Weights of a small CTC audio transcriber: arch jasper, trained on short read English sentences (LibriTTS-R).
Rows from block 3, named by matrix and row number. Rows with one number belong to one channel. Each number is 500 + 40 x the weight over its row's rms, rounded and kept within 0 to 999. All counts start at 0. Numbers have three digits each. After the name is the row's rms in percent of the matrix's.
# convs0: first width-5 conv (model.blocks.3.convs.0.weight, 96x96x5), inputs 60-79, a 5 kernel for each
# convs1: second width-5 conv (model.blocks.3.convs.1.weight, 96x96x5, transposed), outputs 60-79, a 5 kernel for each
convs0.46 097:548504454492583496483529470526544410520451478423522474475481521493519551533550478483455517493538544571501522435495477479506508543563508464480531543522457430486483480504515474483547461521566455559541527480501501489539451515440434461516465532504494507526515477533429559463432491532534578516499487488496
convs0.47 103:538476548535493450534478478451552450535513461412564543426467491469441511495531441503525472487494526396476534424572506425417543519475518499497516616486472498589502439471509542530541449540508530515440473515481548560472464516495497504523559463457567506438434431502433510520475497485449461494507480492479
convs0.48 099:468570483486504472556516542498513462463516449489475516478506502473492561561521459484475485474446532526540464483493465453530444522489451460490517455541495476386487557515479546455505492454533466525467428489544485483497495545546556515476467473494493509565481425477509461507543394487486525439476550528526
convs0.49 102:574483578523490388478493443470576444558471485510500503486488515545515499519536538567536556580453530525537467498480487559529564537538566519513503623407477478431516453489457416529571542567547516570510522459501510558487547503555496470506483546488461529495470437436457516541551559531539527482562547547498
convs0.50 091:483449498503525425460475494450510479454463425482458516524525477533490434526449439473490481523468490485518510548497437513496446434476492494485483496411485453527404564472445512541485465430454646537535464474532524471543498534520554502512491490552549465500556500408527502474578471543521433587449491480543
convs0.51 101:519471471455442482552419463432576402530496533545506467559567572451564529528531486474498520446454524501546534479466465511511498463455470482472470506549429434435482475480562431473503513547437471562516488502409533466508568481505513504450498462555444500470536556550456465474554388418505497565599475513507
convs0.52 103:446536512528528558548535478479501509515477525519529486451495604511519563552512530437411410550453458576496484591547462536488503471521513491484494514581488507444522431518600515492461500524506462565467515513436463467431518401444441516426487481522462556573572553497437494468505511478536509531551520445465
convs0.53 100:531521535457452463532540517442450511454478513510518452455526509514455542426459503525532507496518553522431457489480482485537541482443486550445469510469494513469496448539481554566449496441553536452462440480536479543484499532500499426499626530539508523528450500523492481544526428481511536513505506560540
convs0.54 101:458503536483491553453435478474531482543510504482455458550540493490546551537512504478544488509508445510505505474531494471513485533480440508580423430527502484544540531473462470470509498476440509500495492399478399497497509505500512486512437480490526481451556482461496569455585486496397428476523516523502
convs0.55 102:450501566453492530495531492552500513579439437520508534525449464549470542545497498485535510487516524499452515430462534517501540565531482494531480507503547535451449444560552540462502535486451578490464503590438614496434461576469517457529506504479546456516543510428484579539472532473490498493526513445419
convs0.56 098:525491538500505480493490494414515449516510559483571573553501465485484490490534531523527522402527554521486544427533502465422490505432530537478493536463458430527453468520493398500466464445538514524476554476478487482461484511420454469470486479399547558497480465499488570464509546549554464521469538490521
convs0.57 099:438516495486466507474541462514526523473521484447516467556532537546468493503510460547529554505462476503472474482495575500444469501500414435551420535541519510557488412519522518502460421483497544518477496465469470549517516476556575531505405508510477478503499466439465547481471582520492469491512546543571
convs0.58 101:590515538490457487498527479495497424461531563509476557558573520557533518511474491467490454487488549505454514507456473515525530508516410539536557503430536517434518514571465513483366551527463491514458464495479499497427527526500533472487512523503534507474526518550435511444575412476497511545547498484508
convs0.59 099:449498532491585533522495506558502477499521483491519465555515500490456471529541548507556532519385488545434513522479451516447457488439547513484577559489494557498425511471505516500547534549503488514536513511565546520546488570438498514500473552480462574534472530519542465456511530437416530480534548488514
convs0.60 099:474505490520464512536481465528515552511575506545461450461463522544513539545454501515525529506415417548576529561512522516495447525494474462493440438560529456497463514538519515546529427480502489472536572481491448420516548454518497456512429515474523466519473510443465544499489471463523513481446417538538
convs0.61 106:564514510488422517480461517534438501520479479476515471536438503523441516481469421473466500516486455448489512454499487513460522529492421475506535486446450518555435520483523450546493469488521505499468505499497464508496478484574522555563504472501505525495565491469515509440531537489503546544463573581546
convs0.62 098:447531478420514522471487542403484553514482463530514522495453488508443494491503448484480456502509499541457474472501531555558535532463508578544557478455531453497519534453469513468498506432512529533543475446532483436502550458415530571483537506454484454568539457448546562443458526493439481495534440506443
convs0.63 093:479518523475428419536481486455465556520512477530504509475528486513507461459474508487539518575504446470523491430515446445426486506450515517457459460450468466502465513447479512505539434500480526507498578513479496436502549595467497561453547482478465436539483487545475461513503487454574526503535512579567
convs0.64 095:502413461489458505464515484476494520487496520555513523493548505491491524493508499454520531550496508465490514497527501480480457541480472584492490514556446417558520449471425540503453432532460498523501456527540585454562460518534533578499470551521481525483492461529487498466517487437503432490543569576467
convs0.65 107:492503509487426470484474489504475470540479551496491532474491458474474500528487461542516535488547539498483506487567441441517530542503476524516541383461456438496520509534452529476550517472457530439497524491471443527468540510494448498530490491513481508482479483473472560598518520572538462508524490551495
convs0.66 105:476467456530485478443554432534498542478460528480487446478451523470532484586484534488498496508481451509495506537442518461445434445534533469574485556561533495445474451482498373505499489532476565540494555521496491519453573518555426456448498544560491496558500545526553556571530596444633465533577450528480
convs0.67 096:508440522513529529460518474498522524559416450537510428491547502507510466491483464542469457464566483477550507447491457467481492485472504484494435446499465411534509480446485523524453538417535521428489480477478476513632412495495490474458465536457485508487531474497500529473489424528577442507484490528505
convs0.68 096:443481545531498498465499467455462542477473512488419462523562404472518484530504559535538552508494451555564453553450510441480479501475541521479465445516465510545526502577487481452412489455521457515473504513505508511451463564471544571497507476491536515490530504413486496521496392493582493499457450506468
convs0.69 100:525521526517439504491525501501423469484476532499504470507501480559578466463500534527563581584561516454440468568502496523453497506546522501515488487469452490539510395478555491526363466492502475531511476468501492480538490446513585532464490530509490491437467549547494482510545475374503553512460507531481
convs0.70 100:480452442511565449512482501520453519537551516500430490519498507558552497520498417492525534538489475448506480522465495499489469462486462536480545487500538549404466534495577538462467441499434508566446471499515539519472504456484537497451445473471487571537503462472448524485387516508565502461486513441472
convs0.71 090:412527439478476503571427454466454507490501439445556506502515492518534469526464494497493464513518532503494522527472478498477501430498454529492499471411560516462463425481477453526505516496530537476449494487486464554572508576488608582548557479465390533458445571464503475478431545447509498559515532475502
convs0.72 109:490450506499452463497453491483516482519475475569531470497483584556462513534440425465461480525525518514516449586465502520510546507572545506491531426430527488463481503533500434510473540475540434490500438515495472528492456496458503487517625440499531544532500507439477512510498486524500504576508454434512
convs0.73 103:519538530443502544513493532455507481487571478572530474561505429488529471482455483592473494537492451475543403526511477514548513548430488465502529499525498486462425516491435524541489482503471502510506548553462541517509450422474546560503471488463552530502526475506452447460473509560531506513539497518462
convs0.74 097:427473523462499506525460474505450533473439487500533512486533515565510502591490477561436485535502455480459484510548509428491524528480502496595472506501528494477443422534482537449491466500529457483499478482467412484481480494461476507477479495525460527533475472505480425467456486470515577442470457578510
convs0.75 097:467522478559513514485504470499537464517546516444548501524465520546521527506558524547566508537438503526461537508400523472540476512481563503450430482484509518533490507448504509437513501476494491526420394478502498526500570483480510453483514449495514526489574503520451481497468471508549472516522460537493
convs0.76 104:499400559461494471607411491480568486539492514525524509497541583476527545492496419553479473540568514453541524445532506505514506490448545479487462531502492479463498521466562515508518488509556442521522535464436503435568515439576469517522504556489503493461524470534494478572441533479484559489541470500573
convs1.46 097:525472481511482465534425588471593497475573485517485518518482511580481433453501555501566489480470479391463520449500486457488482515473566545425515479453545452474537530462575473436562460556464501572531500561523510572454527473531521500516598484497541519508483557552504499520500509448488515553492519565457
convs1.47 100:530468441501423542514569517557511468482522468531543500440460511415570452465566514486493456525519441540538583534499513465502561429519495463469448513491533489484456448522447492450454557485493484543414467515502531498469525537446612486528547539542468508502552484466523548524476540528540516492509528449480
convs1.48 093:531500458487482561452519433558507467513533498452468522507467433480523518530532518533526501508502491454517595500440520493475543550523488523517551502547539504551488421467496506493486458505460519449587524535470470447456449518484460480495574568523567534486508481543453461512477496498500458559438524493514
convs1.49 099:502518413471441456542451496537506501440573453458501506441432504447385486472514488495514497489489525589453518476497504530502415447502469531440532459460489521555513524448456496507479485444463451503493533538473512485487457533493478474484423562509506513516499484529499489433493487523465454500494501466537
convs1.50 097:504502572552474514504466452484495495512506487444451510498481528495526468418510603523567501482487490537573518552485488499506442519528440519511478458484484540507458485401506489503523476491532536511525511463526507478543455426580471482525533472503528481475503432554575507542481476399511512491526466522457
convs1.51 100:487475532499488555530596523517477505462541483482446533556473510486386531444552535512443578533495584511521514437492485525463482501514517450530548544485471474503499512520545600497444535492527456550507470556500507545473482495520495475531472551442487477513519483508495468425553444529491395544515545518454
convs1.52 103:524482526545581555536466517447577526498502526515509490443486584495547531429532509461464455455509570446487468572495496469439467478512492447465472510589488492573474541424467435548527399499488508447478509494498537574604417496492545492499451497533560509524482484513566574439496456497473486499483523514459
convs1.53 105:493540486425455574554512451457499507484504598475463477482507468528504473494526551494551519516434486470532502543500495506513479572596526510472512514528516506445515527481467513501430504552512573613487469482519479509449571502428439461538452527556445459497480450492504449470496516470593490456445495496470
convs1.54 108:536517509504553482554469526436465506502467580501546447454500473501483527505538500514465493505586523546500509482507534532547458526443509587472516475527465575514485494478461476475518520498488575461531520542453551547571549455460493495465540493494559466470473504504513435444515459513602517506528461485488
convs1.55 112:432468478502515554491541544512429512531523489533496478440480494457486488558506454476463474476520500440492510453519421512443486482458479477492482478541488456507466530474465455532460481474549476417519488480503526471533612527442514505538529576513476431477433495495463468493511459422483468514463484509556
convs1.56 094:483525457475463553538545551488545515518475530454426456517544545563469544555505499500580585501519501478513485585442530554515509460432492500498510511486499460524531548492477548538565521534480511460480487520401510509454527525502493549433501493498518526483496443532458447563491553570525528559476543513489
convs1.57 102:527441444488415527514508499481493477471473474472509487489485580477515475465475580459498490412494463575612504519571452460460501496534533536497535503500603513503521528481447475569463515544534551628438494451534517577540478429447483468492499467494487473447492537521515441550507512507504532406521455461518
convs1.58 101:541405486514414562434539537531456532471430524569480472486550519540536486451557479452489464546405550434494496561480551512540490507432461564496549540559448509533531524511512489447453534447486469551478537487417514523509512456523460417535448537532490507538467436437496396555475498412508500472442535503526
convs1.59 101:488431460383498472472551455478523500513468431484509523500496509484497449501473472514526431514464520526456415514517468457515521523435560557517533510428548573396468523499464521492551447528475511494503500486483498575442461477509521508472458458442472466505455535541485429506499494542476541505473481434500
convs1.60 096:465429493461503460509521517570501435470488562461584512499487411488490536441485417462489443447420529563478443448526520439448492509495483581552524497475445514497499473521446505477483527430492533448563485506427423471438493492539448544527483495456514521500509489430483543530492517560503473546500458512422
convs1.61 098:545492463542538490486532503464457505526490542538457462451510532410536450513435525466501517492493535457521510516454433417454493436456493470517427444516413442453556533478486513454529499514513533491548506538532482500502577517440474539438466514521509518470482467589475489514517416475511475482517498536468
convs1.62 106:519454545541505556474611484470466497445475543518595549456393492491476480518611445527531492498480540485476475520451535464524524414493457574528536538532474492509557511443516537510480544526474512558469557501572481536603462420514510430526457534531414457438532466534473490542523488527473515448497499446448
convs1.63 094:539517500501603450533533456527559499555549596393488476466464532505554423480528553489482547470511521444516542520456619530505535574540511484433541441464420528459569484481490547520506469524483509575489449479465541522442450534512450515558446499456511497510643511492500472541475502606593479500526511478500
convs1.64 102:540483520517545462451533478584550485514519492444409525519508530506528505482458515530542597495462520460488487499510522431534515475494485470540491523465512443457459456521543468516505509445476472488463542503579593480481422524477456457537456446504491494472498442483491505500503425497439522526452513502620
convs1.65 100:552483482382501466477516480533545533488471477428422497512515483502490449462455459530499468467446435436520557511503544454518501539425538500516412476522462513516549537468511528491494566460587499487538507491523539437487445505518469467567495544532483556505571443493475467563515515422529445530517475499538
convs1.66 101:506537471511530475595492552555500534472431463479516474492452454506453485491505549497437509468518532520459545493534458485524408506500529454444535462524500551529466519493536492543486505440568483443510475508455490530551433539481483516527532472503440503489500482470549545543542405536439496519424506474507
convs1.67 099:512492473491519461519524522516538483447458517574430516491473529514442447501507464495515501551544495450519495522543434493522507526489471522565499536549504512588557519538472497468508510452562592482480473490505488579478411445533414495476502509478500503487444504512436486501564458513522490494501509457438
convs1.68 097:479473487477501490536503477517482481431484507453498429561557443466548584420553543522526518514530531488441545550521544494580540568495539452490491530514486534541515528542546497587517453427509525500523464465491487499539545433512455489535548478513497486492535532487413448417471486491448512517503511517495
convs1.69 088:435518460571572518533474481509454522513504574544546441495495479549603509605488471455476551459503517429421476469502510491490528477491531526492515457435483468490512490508507505449521486485503464540531516549521513413484567508493443503516489465504470519479530476492524501515512511600467400514403546524458
convs1.70 094:405505572494572403512466523534582488481490535412472513569546489441470479481548513527547500444510542549466455534456482465535458457519509522529572516465508440549466456497552476475424462492500488490483503581458525499521507575487459473511504519544487533525468497527540490476522538537448524543418438521538
convs1.71 096:538450550479505516567554485493542460518479550518516499493486502565573479443476513553547524574514491483508457427478533455541500449494436440455452506484474513445443409516522552498428541509486557473545504558527476496495455420532525473464475491489502514515549504489493500512460552478520415566453474404556
convs1.72 099:462467551540493524518511512550473465442506566444481507454584445440463460489526475547519482443500570492509473491482502525481487479547467487558538510522488439512568469499507488514526484546532501434499435515512471533444485526466468501541525519448455528472424478499463508494405565407530512422441555499465
convs1.73 107:526557539450512500527515525441533486427510482555513449490493505497474475565484511499480555462509532493529428514481571603492436489457472534560466463487458579501535477488439489471486489516494488455510440558537500494542457483531482523529486489494488455403391450452541476513525490498578456533499504480444
convs1.74 098:479517442450487453510563519538533444524487532518538458510534498487453472470577546481519481540515538537561514581525526443550530514520438471502464514487511606550605572495524565469468462597544501509464511419472475551462426460518512472521511455524451487500409448540466512492483495579498509527555553557549
convs1.75 092:469445517539553549509517525487482519572518445508568443421481497477539420528536473456521504536514523490528441506492500549545548504490493540581465475462519568558536498501559538416566528570510503541517489549539511445526496497464531474480475462500493506466494458489555543523526443543550507507511511508526
convs1.76 104:493562431493538532495603364508449496449511423420511421516460494516468527438478416490469504445570538470457505494541499480435512431513498505471482510554488554553512510446457466471537431551440492426531489576455474477454461438510463540476470471514455536479517425504494498504439496555453523519492497509518