A small CTC audio transcriber, trained from scratch.
Model: 3.98M parameters, waveform 16khz input, arch jasper, norm batchnorm, activation gelu, depths [5, 5, 5], widths [96, 144, 208].
Training: soap at rate 0.0022, 5700 steps.
Data: trained on short read English sentences (LibriTTS-R), 26041 training examples, 56.0 epochs.
Rows from block 12, named by matrix and row number. Rows with one number belong to one channel. Each number is 128 + 24 x the weight over its row's rms, rounded and kept within 0 to 255. All counts start at 0. Numbers have three digits each. After the name is the row's rms in percent of the matrix's.
# convs0: first width-5 conv (model.blocks.12.convs.0.weight, 208x208x5), inputs 0-10, a 5 kernel for each
# convs1: second width-5 conv (model.blocks.12.convs.1.weight, 208x208x5, transposed), outputs 0-10, a 5 kernel for each
convs0.61 099:154117141087124124105118162175121076142105134123139115154112085100128149129098144099141190117137159114138102112107116103186144121101116120125128123122138094124100158
convs1.61 098:124105108136091110133122136126168145122139110116146102122111101100104122136115120152140133129104148140091131109139139128104076118151136150074133107079115140099106139
convs0.62 100:084138108126114164084070105119135110115140126194172138146175129137073155147132125107137098121101144181116142113129091120118157138114100163100086119148079099103136170
convs1.62 096:150112108104120150075113108106119120131110144096127153125125109052136132122088107102150112136167100109158127135157145098205092125098113140129147108125057181124156133
convs0.63 100:138109119111150194137137119143101125100120089177155146146083166080072124127099136112148138173190091101128117114114090095131136138124136107141123116119135096101112105
convs1.63 099:129151125151098112126139116159136139128119146112129175133149145155118122118135153108129134112128119112102141149097102148128104127100112136154120118140154115104160147
convs0.64 095:155144149153132181115076099123108066110131144101121102093117141134111137104141157130138101158133140108127109158090103175062108167125155105117143156082123141156162115
convs1.64 099:119095083134134139105136166123098120131094108133135136155136143137145127162092111118145146117137135124142085113109092158109128096128120102121085100092152115123137118
convs0.65 097:157136094144153129110111118091151160119114106111102143114124100119159136178130081148163131138164119120088149126112116153181170114106098131123115150138135127136150108
convs1.65 099:143119117095075135094103114164098102104129121137087161135145117130097138111126088113157162150094139123141118118142146154100104094148079103076108149140097148149144150
convs0.66 100:122141126119109117119118092105122124176143144151113140103147092133164116107107069117114164064134144092113134071115133102081152134172108110106110149125109079132125123
convs1.66 098:136137150124108122122166123140110077104128142121134103136110142129120112121118152115118186120137103113132120140109137122159114124135144087110162137135104149123131076
convs0.67 099:138123148137172120085153108173057164143186131070137103159135082105124132146150132115130190115143155152122126140105130104112112087161115120110139127126165118133103126
convs1.67 095:087121143162139090127149152101122092106170126110140126125171116115162127169114135153142127110160097122112155134139165125163156142127110111117116123130126157150116130
convs0.68 101:121129137113130113120097119129127128133132112109169178150139117152110080124172130123135111107123102088095065121129136120138103166140140142136117141145148128079125115
convs1.68 098:109138177107102142130118133108159117158109090120137133152076136175105123141147127122115172130127100119131113124146130152104092105122132099151139141124138147137115121
convs0.69 098:097153103087145156123148138121092156117115129134155141114147137095135154153131102164120132135102123140126140151110131130153126097117190136117160137080135126105157118
convs1.69 105:121120152135111114159124137108139167140115161098144157127140133131095177119136129125139137149142147163066152071148096121121100143104131174140083144094101112137128168
convs0.70 104:124137138152095123114149113123098099102096153198127104126117113095156162144175090155138144087115116136154160175143116101144156131111130151109102129123122125125138070
convs1.70 106:092102169146120116141204150183117111156164124119109096139101100124108166157146101145135100165116098106100148130146126152154099091120142150157155153073149137112099103
convs0.71 101:113100162143119163157140136141141118086133146128170141116115147110117061128151088144131129130101120118109134123153121144146136134122123124127100172128113142150139136
convs1.71 100:119150157091127132123123123104102122128091128112097136139128132102114101105129105099118131167139088116172098126150149103137149149079133126100177143121147152131133167
convs0.72 097:119157140106099146103145119136099150160138104127113148126118121148069137151083088138113127158094078123135137114129087124131123134109112088116130129144135119145131166
convs1.72 096:110100111078151094147108093134172145105111066195109144133104136134113109109111128107128121110148118146142131114097125149138106153114071140071141161177131136137169133
convs0.73 104:122092152114172139146112142071104120124132137166129128149155105136118133132154170126122106135129109099124097143111119119100136135127131114105113143142130120115160138
convs1.73 103:084137103130138125102148117143094091159112131128203159124114103138118087151115131134077112115118122131109123140151137139156078148121114168191137135144121124133165116
convs0.74 108:096113124061137107123158084128053135108105158150059099188161152113143131107119115116135125162127174087145151128099137142122164158106125090139111113152128084110121155
convs1.74 113:148124141149146124141137122119164088107139159122125159128119097089169101162150114132118120126137097143115115136127156129152142089141139116163164124116146088132129133
convs0.75 103:134153177091120147117142121097086095143131123120143144120101153176131126099095131083118127153103081145097104127128085129106076150118121159139127134128080116152125132
convs1.75 102:147125111103116165139096142095132131121171109121101131107105147115155109114104131126145134167090127195138144128114156136126112165144123090125124124142140143091127124
convs0.76 102:117129102119142132129168169117169108118123120088158135082086128130103089136169152104083160126140142122102085120104172142099124138116132171118104110141146137184102149
convs1.76 098:147151138146116166102135143123090109165138106101111128123130146120143119113096164148124134123158068190136078117123126140135133087123151129156164086137134121122114142
convs0.77 102:133116110110120146119134087115153124132139151184114135149154155094124107147104128160178114153166131074125132104129087091138130144067097072085119129150144144102107151
convs1.77 100:122113201140124108140157109149154123169096151138123137109096124179118141142155111131124105115118121133137150094141111098095161092134091150129112141110101145167112113
convs0.78 101:108117090137134140139130132138082098112137111113138173132107081121110115114094136153149088096114079164108085128161135155087163164144128133132106107114130130141096147
convs1.78 101:121089111108152173129135127085111180118119136119155135099126151146131137069134103095114152114149112135104111143126135138099130115113189081115121113127116142113127134
convs0.79 100:067106150116179105117110136121153130087090133139140119158141139095126172129131147110109130148144096163134116121121100094092124138129125081131152092135084051113115088
convs1.79 105:127087097169152132117121179136125131126119101130125120121077113099162123140093119115107128127062148135100187165110142085116099148130089073190129128129150112078083090
convs0.80 100:140158154073173117137116120137105117088181107087101097129119126107116159104099127123116146096158102118129120081160164124102111108146183120112156091135128124121126173
convs1.80 098:116124102136181110168172133120105100138178128119138112095135126103140151149182105136136124129102143128119137138117179190076134156112160088106119116137164160122144095
convs0.81 099:129094131112169154149135115119100137141141170180122131130126076160108089135122145175093131132134144130154101121159111156110113146146147114095146120127108112148134121
convs1.81 086:139149080132118108101116124128103152150106126138109133117107144141118126178128116074139093136142139146121130130102150139128113135119129130117114138171128104123126121
convs0.82 101:115121093121136121122118126132124082074096102112095168097109149145164127161129136133097125171094138083122135181125144146105118120129136137165149091149135113090128117
convs1.82 099:149109160143132111130144130111089113156158114147141105065140120135090114093127131107135171089117109132082131108119142128138115129134153105120121076141120132128124129
convs0.83 104:135146129158105145122119157128154150098102142118144137096121116116117120133149151124125127118103178090121142168098127201086138127101109109159138108138119135125101118
convs1.83 101:131115095084126093120080123096081130100088103163122122101106145114102121111133102075138094079121129109116132149200138136128148126093104137118117138148114137139133144
convs0.84 099:113112150163123172150128143131115140113104102093154132107104118158115138082173146105119134086111063071114157127109151097101181147107117178127120099072104138169125093
convs1.84 101:091136122129111173171140126082146089137142139148112134130112113123086102134105097116108174112125169143135127125087089123129100167118151116133105108137153131128115102
convs0.85 101:137102151093097159104157169119112110119147142121124139182124127118153148097165111098120138116156087123161107127128126113139129161131166121132104145142098134086116132
convs1.85 108:114157120091121174135140141107143138100127101156121165123136139179165108132116098126119170116151074185131164120101103118116136083151205157078164136097118133130124148
convs0.86 103:148121148134122112112150093161130152121146137128126113128090060085102125101102129138128109137112089109044146099097135135141151141114163144149102110118136125139154126
convs1.86 104:169114081126077115095159123093186115115159146145106155160140141130135118127117131137132160133155137147112080123108153101137108075101119130154141068110134128101142177
convs0.87 093:177163110151113135103100147090134116129168123140171131090130113115147123099111125129140129101117148148116100118147084126145139133103087088122101133160130149117160148
convs1.87 106:149161133138092114162091097084110145144148143115105139161129118109105150099134124112152158129161169148128121106092122094109155105124157124172104141149092125129101127
convs0.88 101:104143111134141169124091123111100104108136155082126152124114148160125153115145157098111120140109144124131114119146116141124137136143180064099128127156109141109142153
convs1.88 104:078107119086162130099094130129141133140125082129147146095157139170104138129117160127140139134107124120107125098091150123100096143125141141108072161104097100130140091
convs0.89 103:146091103172113113107128123110118125127118152119128176120127091115107089185140105109123149068161103141102119144136153129106120123148108118117130185147173125107107128
convs1.89 090:138118145074146126138141150144187140100170142082127120130107095122122144152088076104140127132126139127170149102134124150095127118147137097090150130144159128121130122
convs0.90 100:168129168100115118129138156126124139134118177078107126090139108103141137135140123110126121101149120197114150104124137141127160119115139062112104113136097119129133165
convs1.90 103:165139151131098126147149162098107157188114125142107136137087118136109133196120110128114149125113126106114092147150157104107178154092184153084118108143153125107132120
convs0.91 100:128159122135109133117158131121087100088083118149085096118135104157118159124109134130150172086147130120098132145081124169101111088171160120123135128134127088146147131
convs1.91 101:138131118130147099109095103123128120126085083111098120141157166149112106129134106138128097138120126127114156145159114128167082111117103152140125120109103135131152184
convs0.92 101:129122150140129109117120111125099131121118114097111081118104132159136077099135133187151133088116154124069086098146138109109100157110120104146142127079157156120167138
convs1.92 101:120082123130123138129113143110155152106134167134126165130146196172127132122128119107074124115148157115118144159125119134186154125113137161120138129141122117090120134
convs0.93 100:132158115109119082103137142101181124117146148133132119128150150138130131079093133131129195086112125155136167110132102091124165167121114113134131110191107148131099060
convs1.93 099:131118167116159069116105160150136098089136103106159107127150167119139141157110129097131131131121155153124156125130117133148147138121156096159154124153141134088105141
convs0.94 096:110190151120130149138125127152122126114169095109114087146166152156140134111150108129149130122111106121111129080174084152102128126124130135090099101116143137159101113
convs1.94 100:104149113108156122106120147141120098147132115146089110113130105145157122107152145091148113132124150105069084128104168107139136113102116111119136150126194081114140107
convs0.95 095:157141099121090125140160121126122126161171124112103151163109159141122113133099138130163143116168118139094109160119121156123110132093092201131125111148113103093130106
convs1.95 101:095082148132156132152119172119101092113134152117109096105128182130127120098112169162162141131120191106075106158153160132088158122146147118137102114098121143123116105
convs0.96 115:120139114130140124144117125127158128084134110166112189137116125125161117142160130095141157134124016130111127117130153148162105107116128089113145137117130086108105131
convs1.96 111:101125079095121149146103146165142126136127146127135068135111116099130127152125127117113122155098136130113146119123138125108133121113117096124115157140119164122116110
convs0.97 101:110127114156145122099132136111168125134122134099181157097169207151110164166129092137128094130135183087103119115146126070120143114149097116131131070116091128142107111
convs1.97 101:116048176169126115139146094182132113135109108155134128111134113109186098100173128144146157132127138147171112106139153111153138132159152131110157134150157112135143149
convs0.98 100:124127105145135131085092105149128134106117158157159154114108137105130120137173137121145152097146135123136088092158158129128133125118110130169155129138138089127125150
convs1.98 098:151146126154097152138151158137094158168152198148096113128107114144111141132109152115127083105129161159164131111146097136148116144138147158148160093158141135110113140
convs0.99 099:147138124123133136102120137139122160143138174107127117159153132128107131082149105108131131173093162148055126113151133154115103171093103102123127137104164101103109124
convs1.99 101:151137147128123111125158140138086105140199142131146139153079147132150151101154134137103100182144144142129129157155125161112096116094154122149126127080080145103111103
convs0.100 105:156119146144114094130100119138097149110110133080142142111125113116135164147107120122132149123102129132148186137175126119138128137096157163142162120095100115118131131
convs1.100 096:156082101150116101139155134153084178139124102100123126120150131122140102114141148129114138135101128122149121128175123097116156085143147153136124114152141117117138179
convs0.101 099:134171158103104120146155142104132106153104129116096127145120139144120084115165149151115217110157174118143092178128129132104115130145104091137117129127147129149085122
convs1.101 101:149168147123130115142114136111137122097138130095147131107141106110135129142144137159110161107145117116113155154119137139132096186081153127095124123112176131141121123
convs0.102 097:108132157124133121132139142141131096148139118114135137141109102115133164154119095137134096128111170092166118096147131105117106126093124130120124129164084114121111118
convs1.102 100:118135142125102164138129161142105125115161195123141083137119108154108143113136128114153101148104126152128100122116120111130107110101109093123138153085155118152099105
convs0.103 108:064135144157118100116120164148129125179090150148127102149133160118164135124179136076111121138131149127121113147123119090170107079136118132149134132128111156105124141
convs1.103 098:093107144109116099102123124113154126098131149118169137175165107100097148138144137129112123128116152120129146118155120138102141170134166118143151113150140081128129128
convs0.104 103:110099107140152121125131165134138131157105154113142182130105113115124103126175128107092138079117153155174156171131155121146154143093128127109150136067129128089137162
convs1.104 103:148111130163167125098118138140116111095130172146143137121102100126145162143081169114121120135136123140127153109123120180142159114142093119120169126145138172147130127
convs0.105 098:156110111108116097092143143122057076141111096104135132138100086104124121107138156151152128123165130122143093108128142124082112101137130139159154114105137117135136137
convs1.105 096:127098091172120136141158175119088132142098108139124153129180133122126139135139080119142125161127161099108142136126158125113133135082097142173134101162149124133105149
convs0.106 099:105114143099112107110151159142111083128113137152094129161126113133129124109145141152112139103127126153153144164142122130128161107175097141119126099094149141090108142
convs1.106 102:192134085126125133143113113158142155130076098115139073122099141149134138120118107126146142088105126116118097120136138117153153148106165099159152131159130116138107154
convs0.107 096:137152104116089151146156156128128086137112118139140168110143134107105134160120125099153178184108118152098149136162095110142127140099136104151120126111155091097145149
convs1.107 100:111104122095155134116127108142108164142104088145162125114167136122101076076107098149109125187149143127137131191171152136143151150124087129135125121133136142117128179
convs0.108 102:171113104170125098140112123099156135076123154095109099105106115140080115123172074100126109127132132105122160118113115103130104143117141137170125119122135146146128055
convs1.108 098:160128108176098115124151144115098125155178140082115173125114112105166115121123148140167118130144169091110123144193137125155126145111121147146176112095160111117127148
convs0.109 097:143119125134136165123132137116089131134133103165147126163126166150136133128128108164157145156169125145150156105101087097146139154139111119164138079122116118154131129
convs1.109 100:137136145128138147111151122080098150154108119105102123115147148119120126174089088134092148172165136136130072127119115113118126118130117096140145128082114106132085113
convs0.110 099:103120155143144118085086156153096086140144105134116133118122150122106151098163114085118137127061110145174155145139135130061142102128143120115134126113112107129154171
convs1.110 100:108138121131165141123179138165089138140132110117164138116117098095130118122146129113116123112186113180188146117103133171081089128177154142107188148101123095113112123
convs0.111 100:128129119127136094106105149155117139095129111125129134122145135163103143115090164149096143154141172112130104130137102121119104112128106100140112125161135141123104178
convs1.111 102:111166148133145095118134126125124128145144134128101156157157139120120088127132121139097139124124129140129141128113140140131113145115158116164159115142100139153154083
convs0.112 099:162131121141141167128150118145150127124083152081110127146140145136124115110093078094126122148132085059120121132085161131149132141096089109132135123092164146136084120
convs1.112 087:114181138160114167147098147100125115073146160137129151142126165149108104068179122131146126130119115133143104135134104164106138104146103110120086114087157135148137159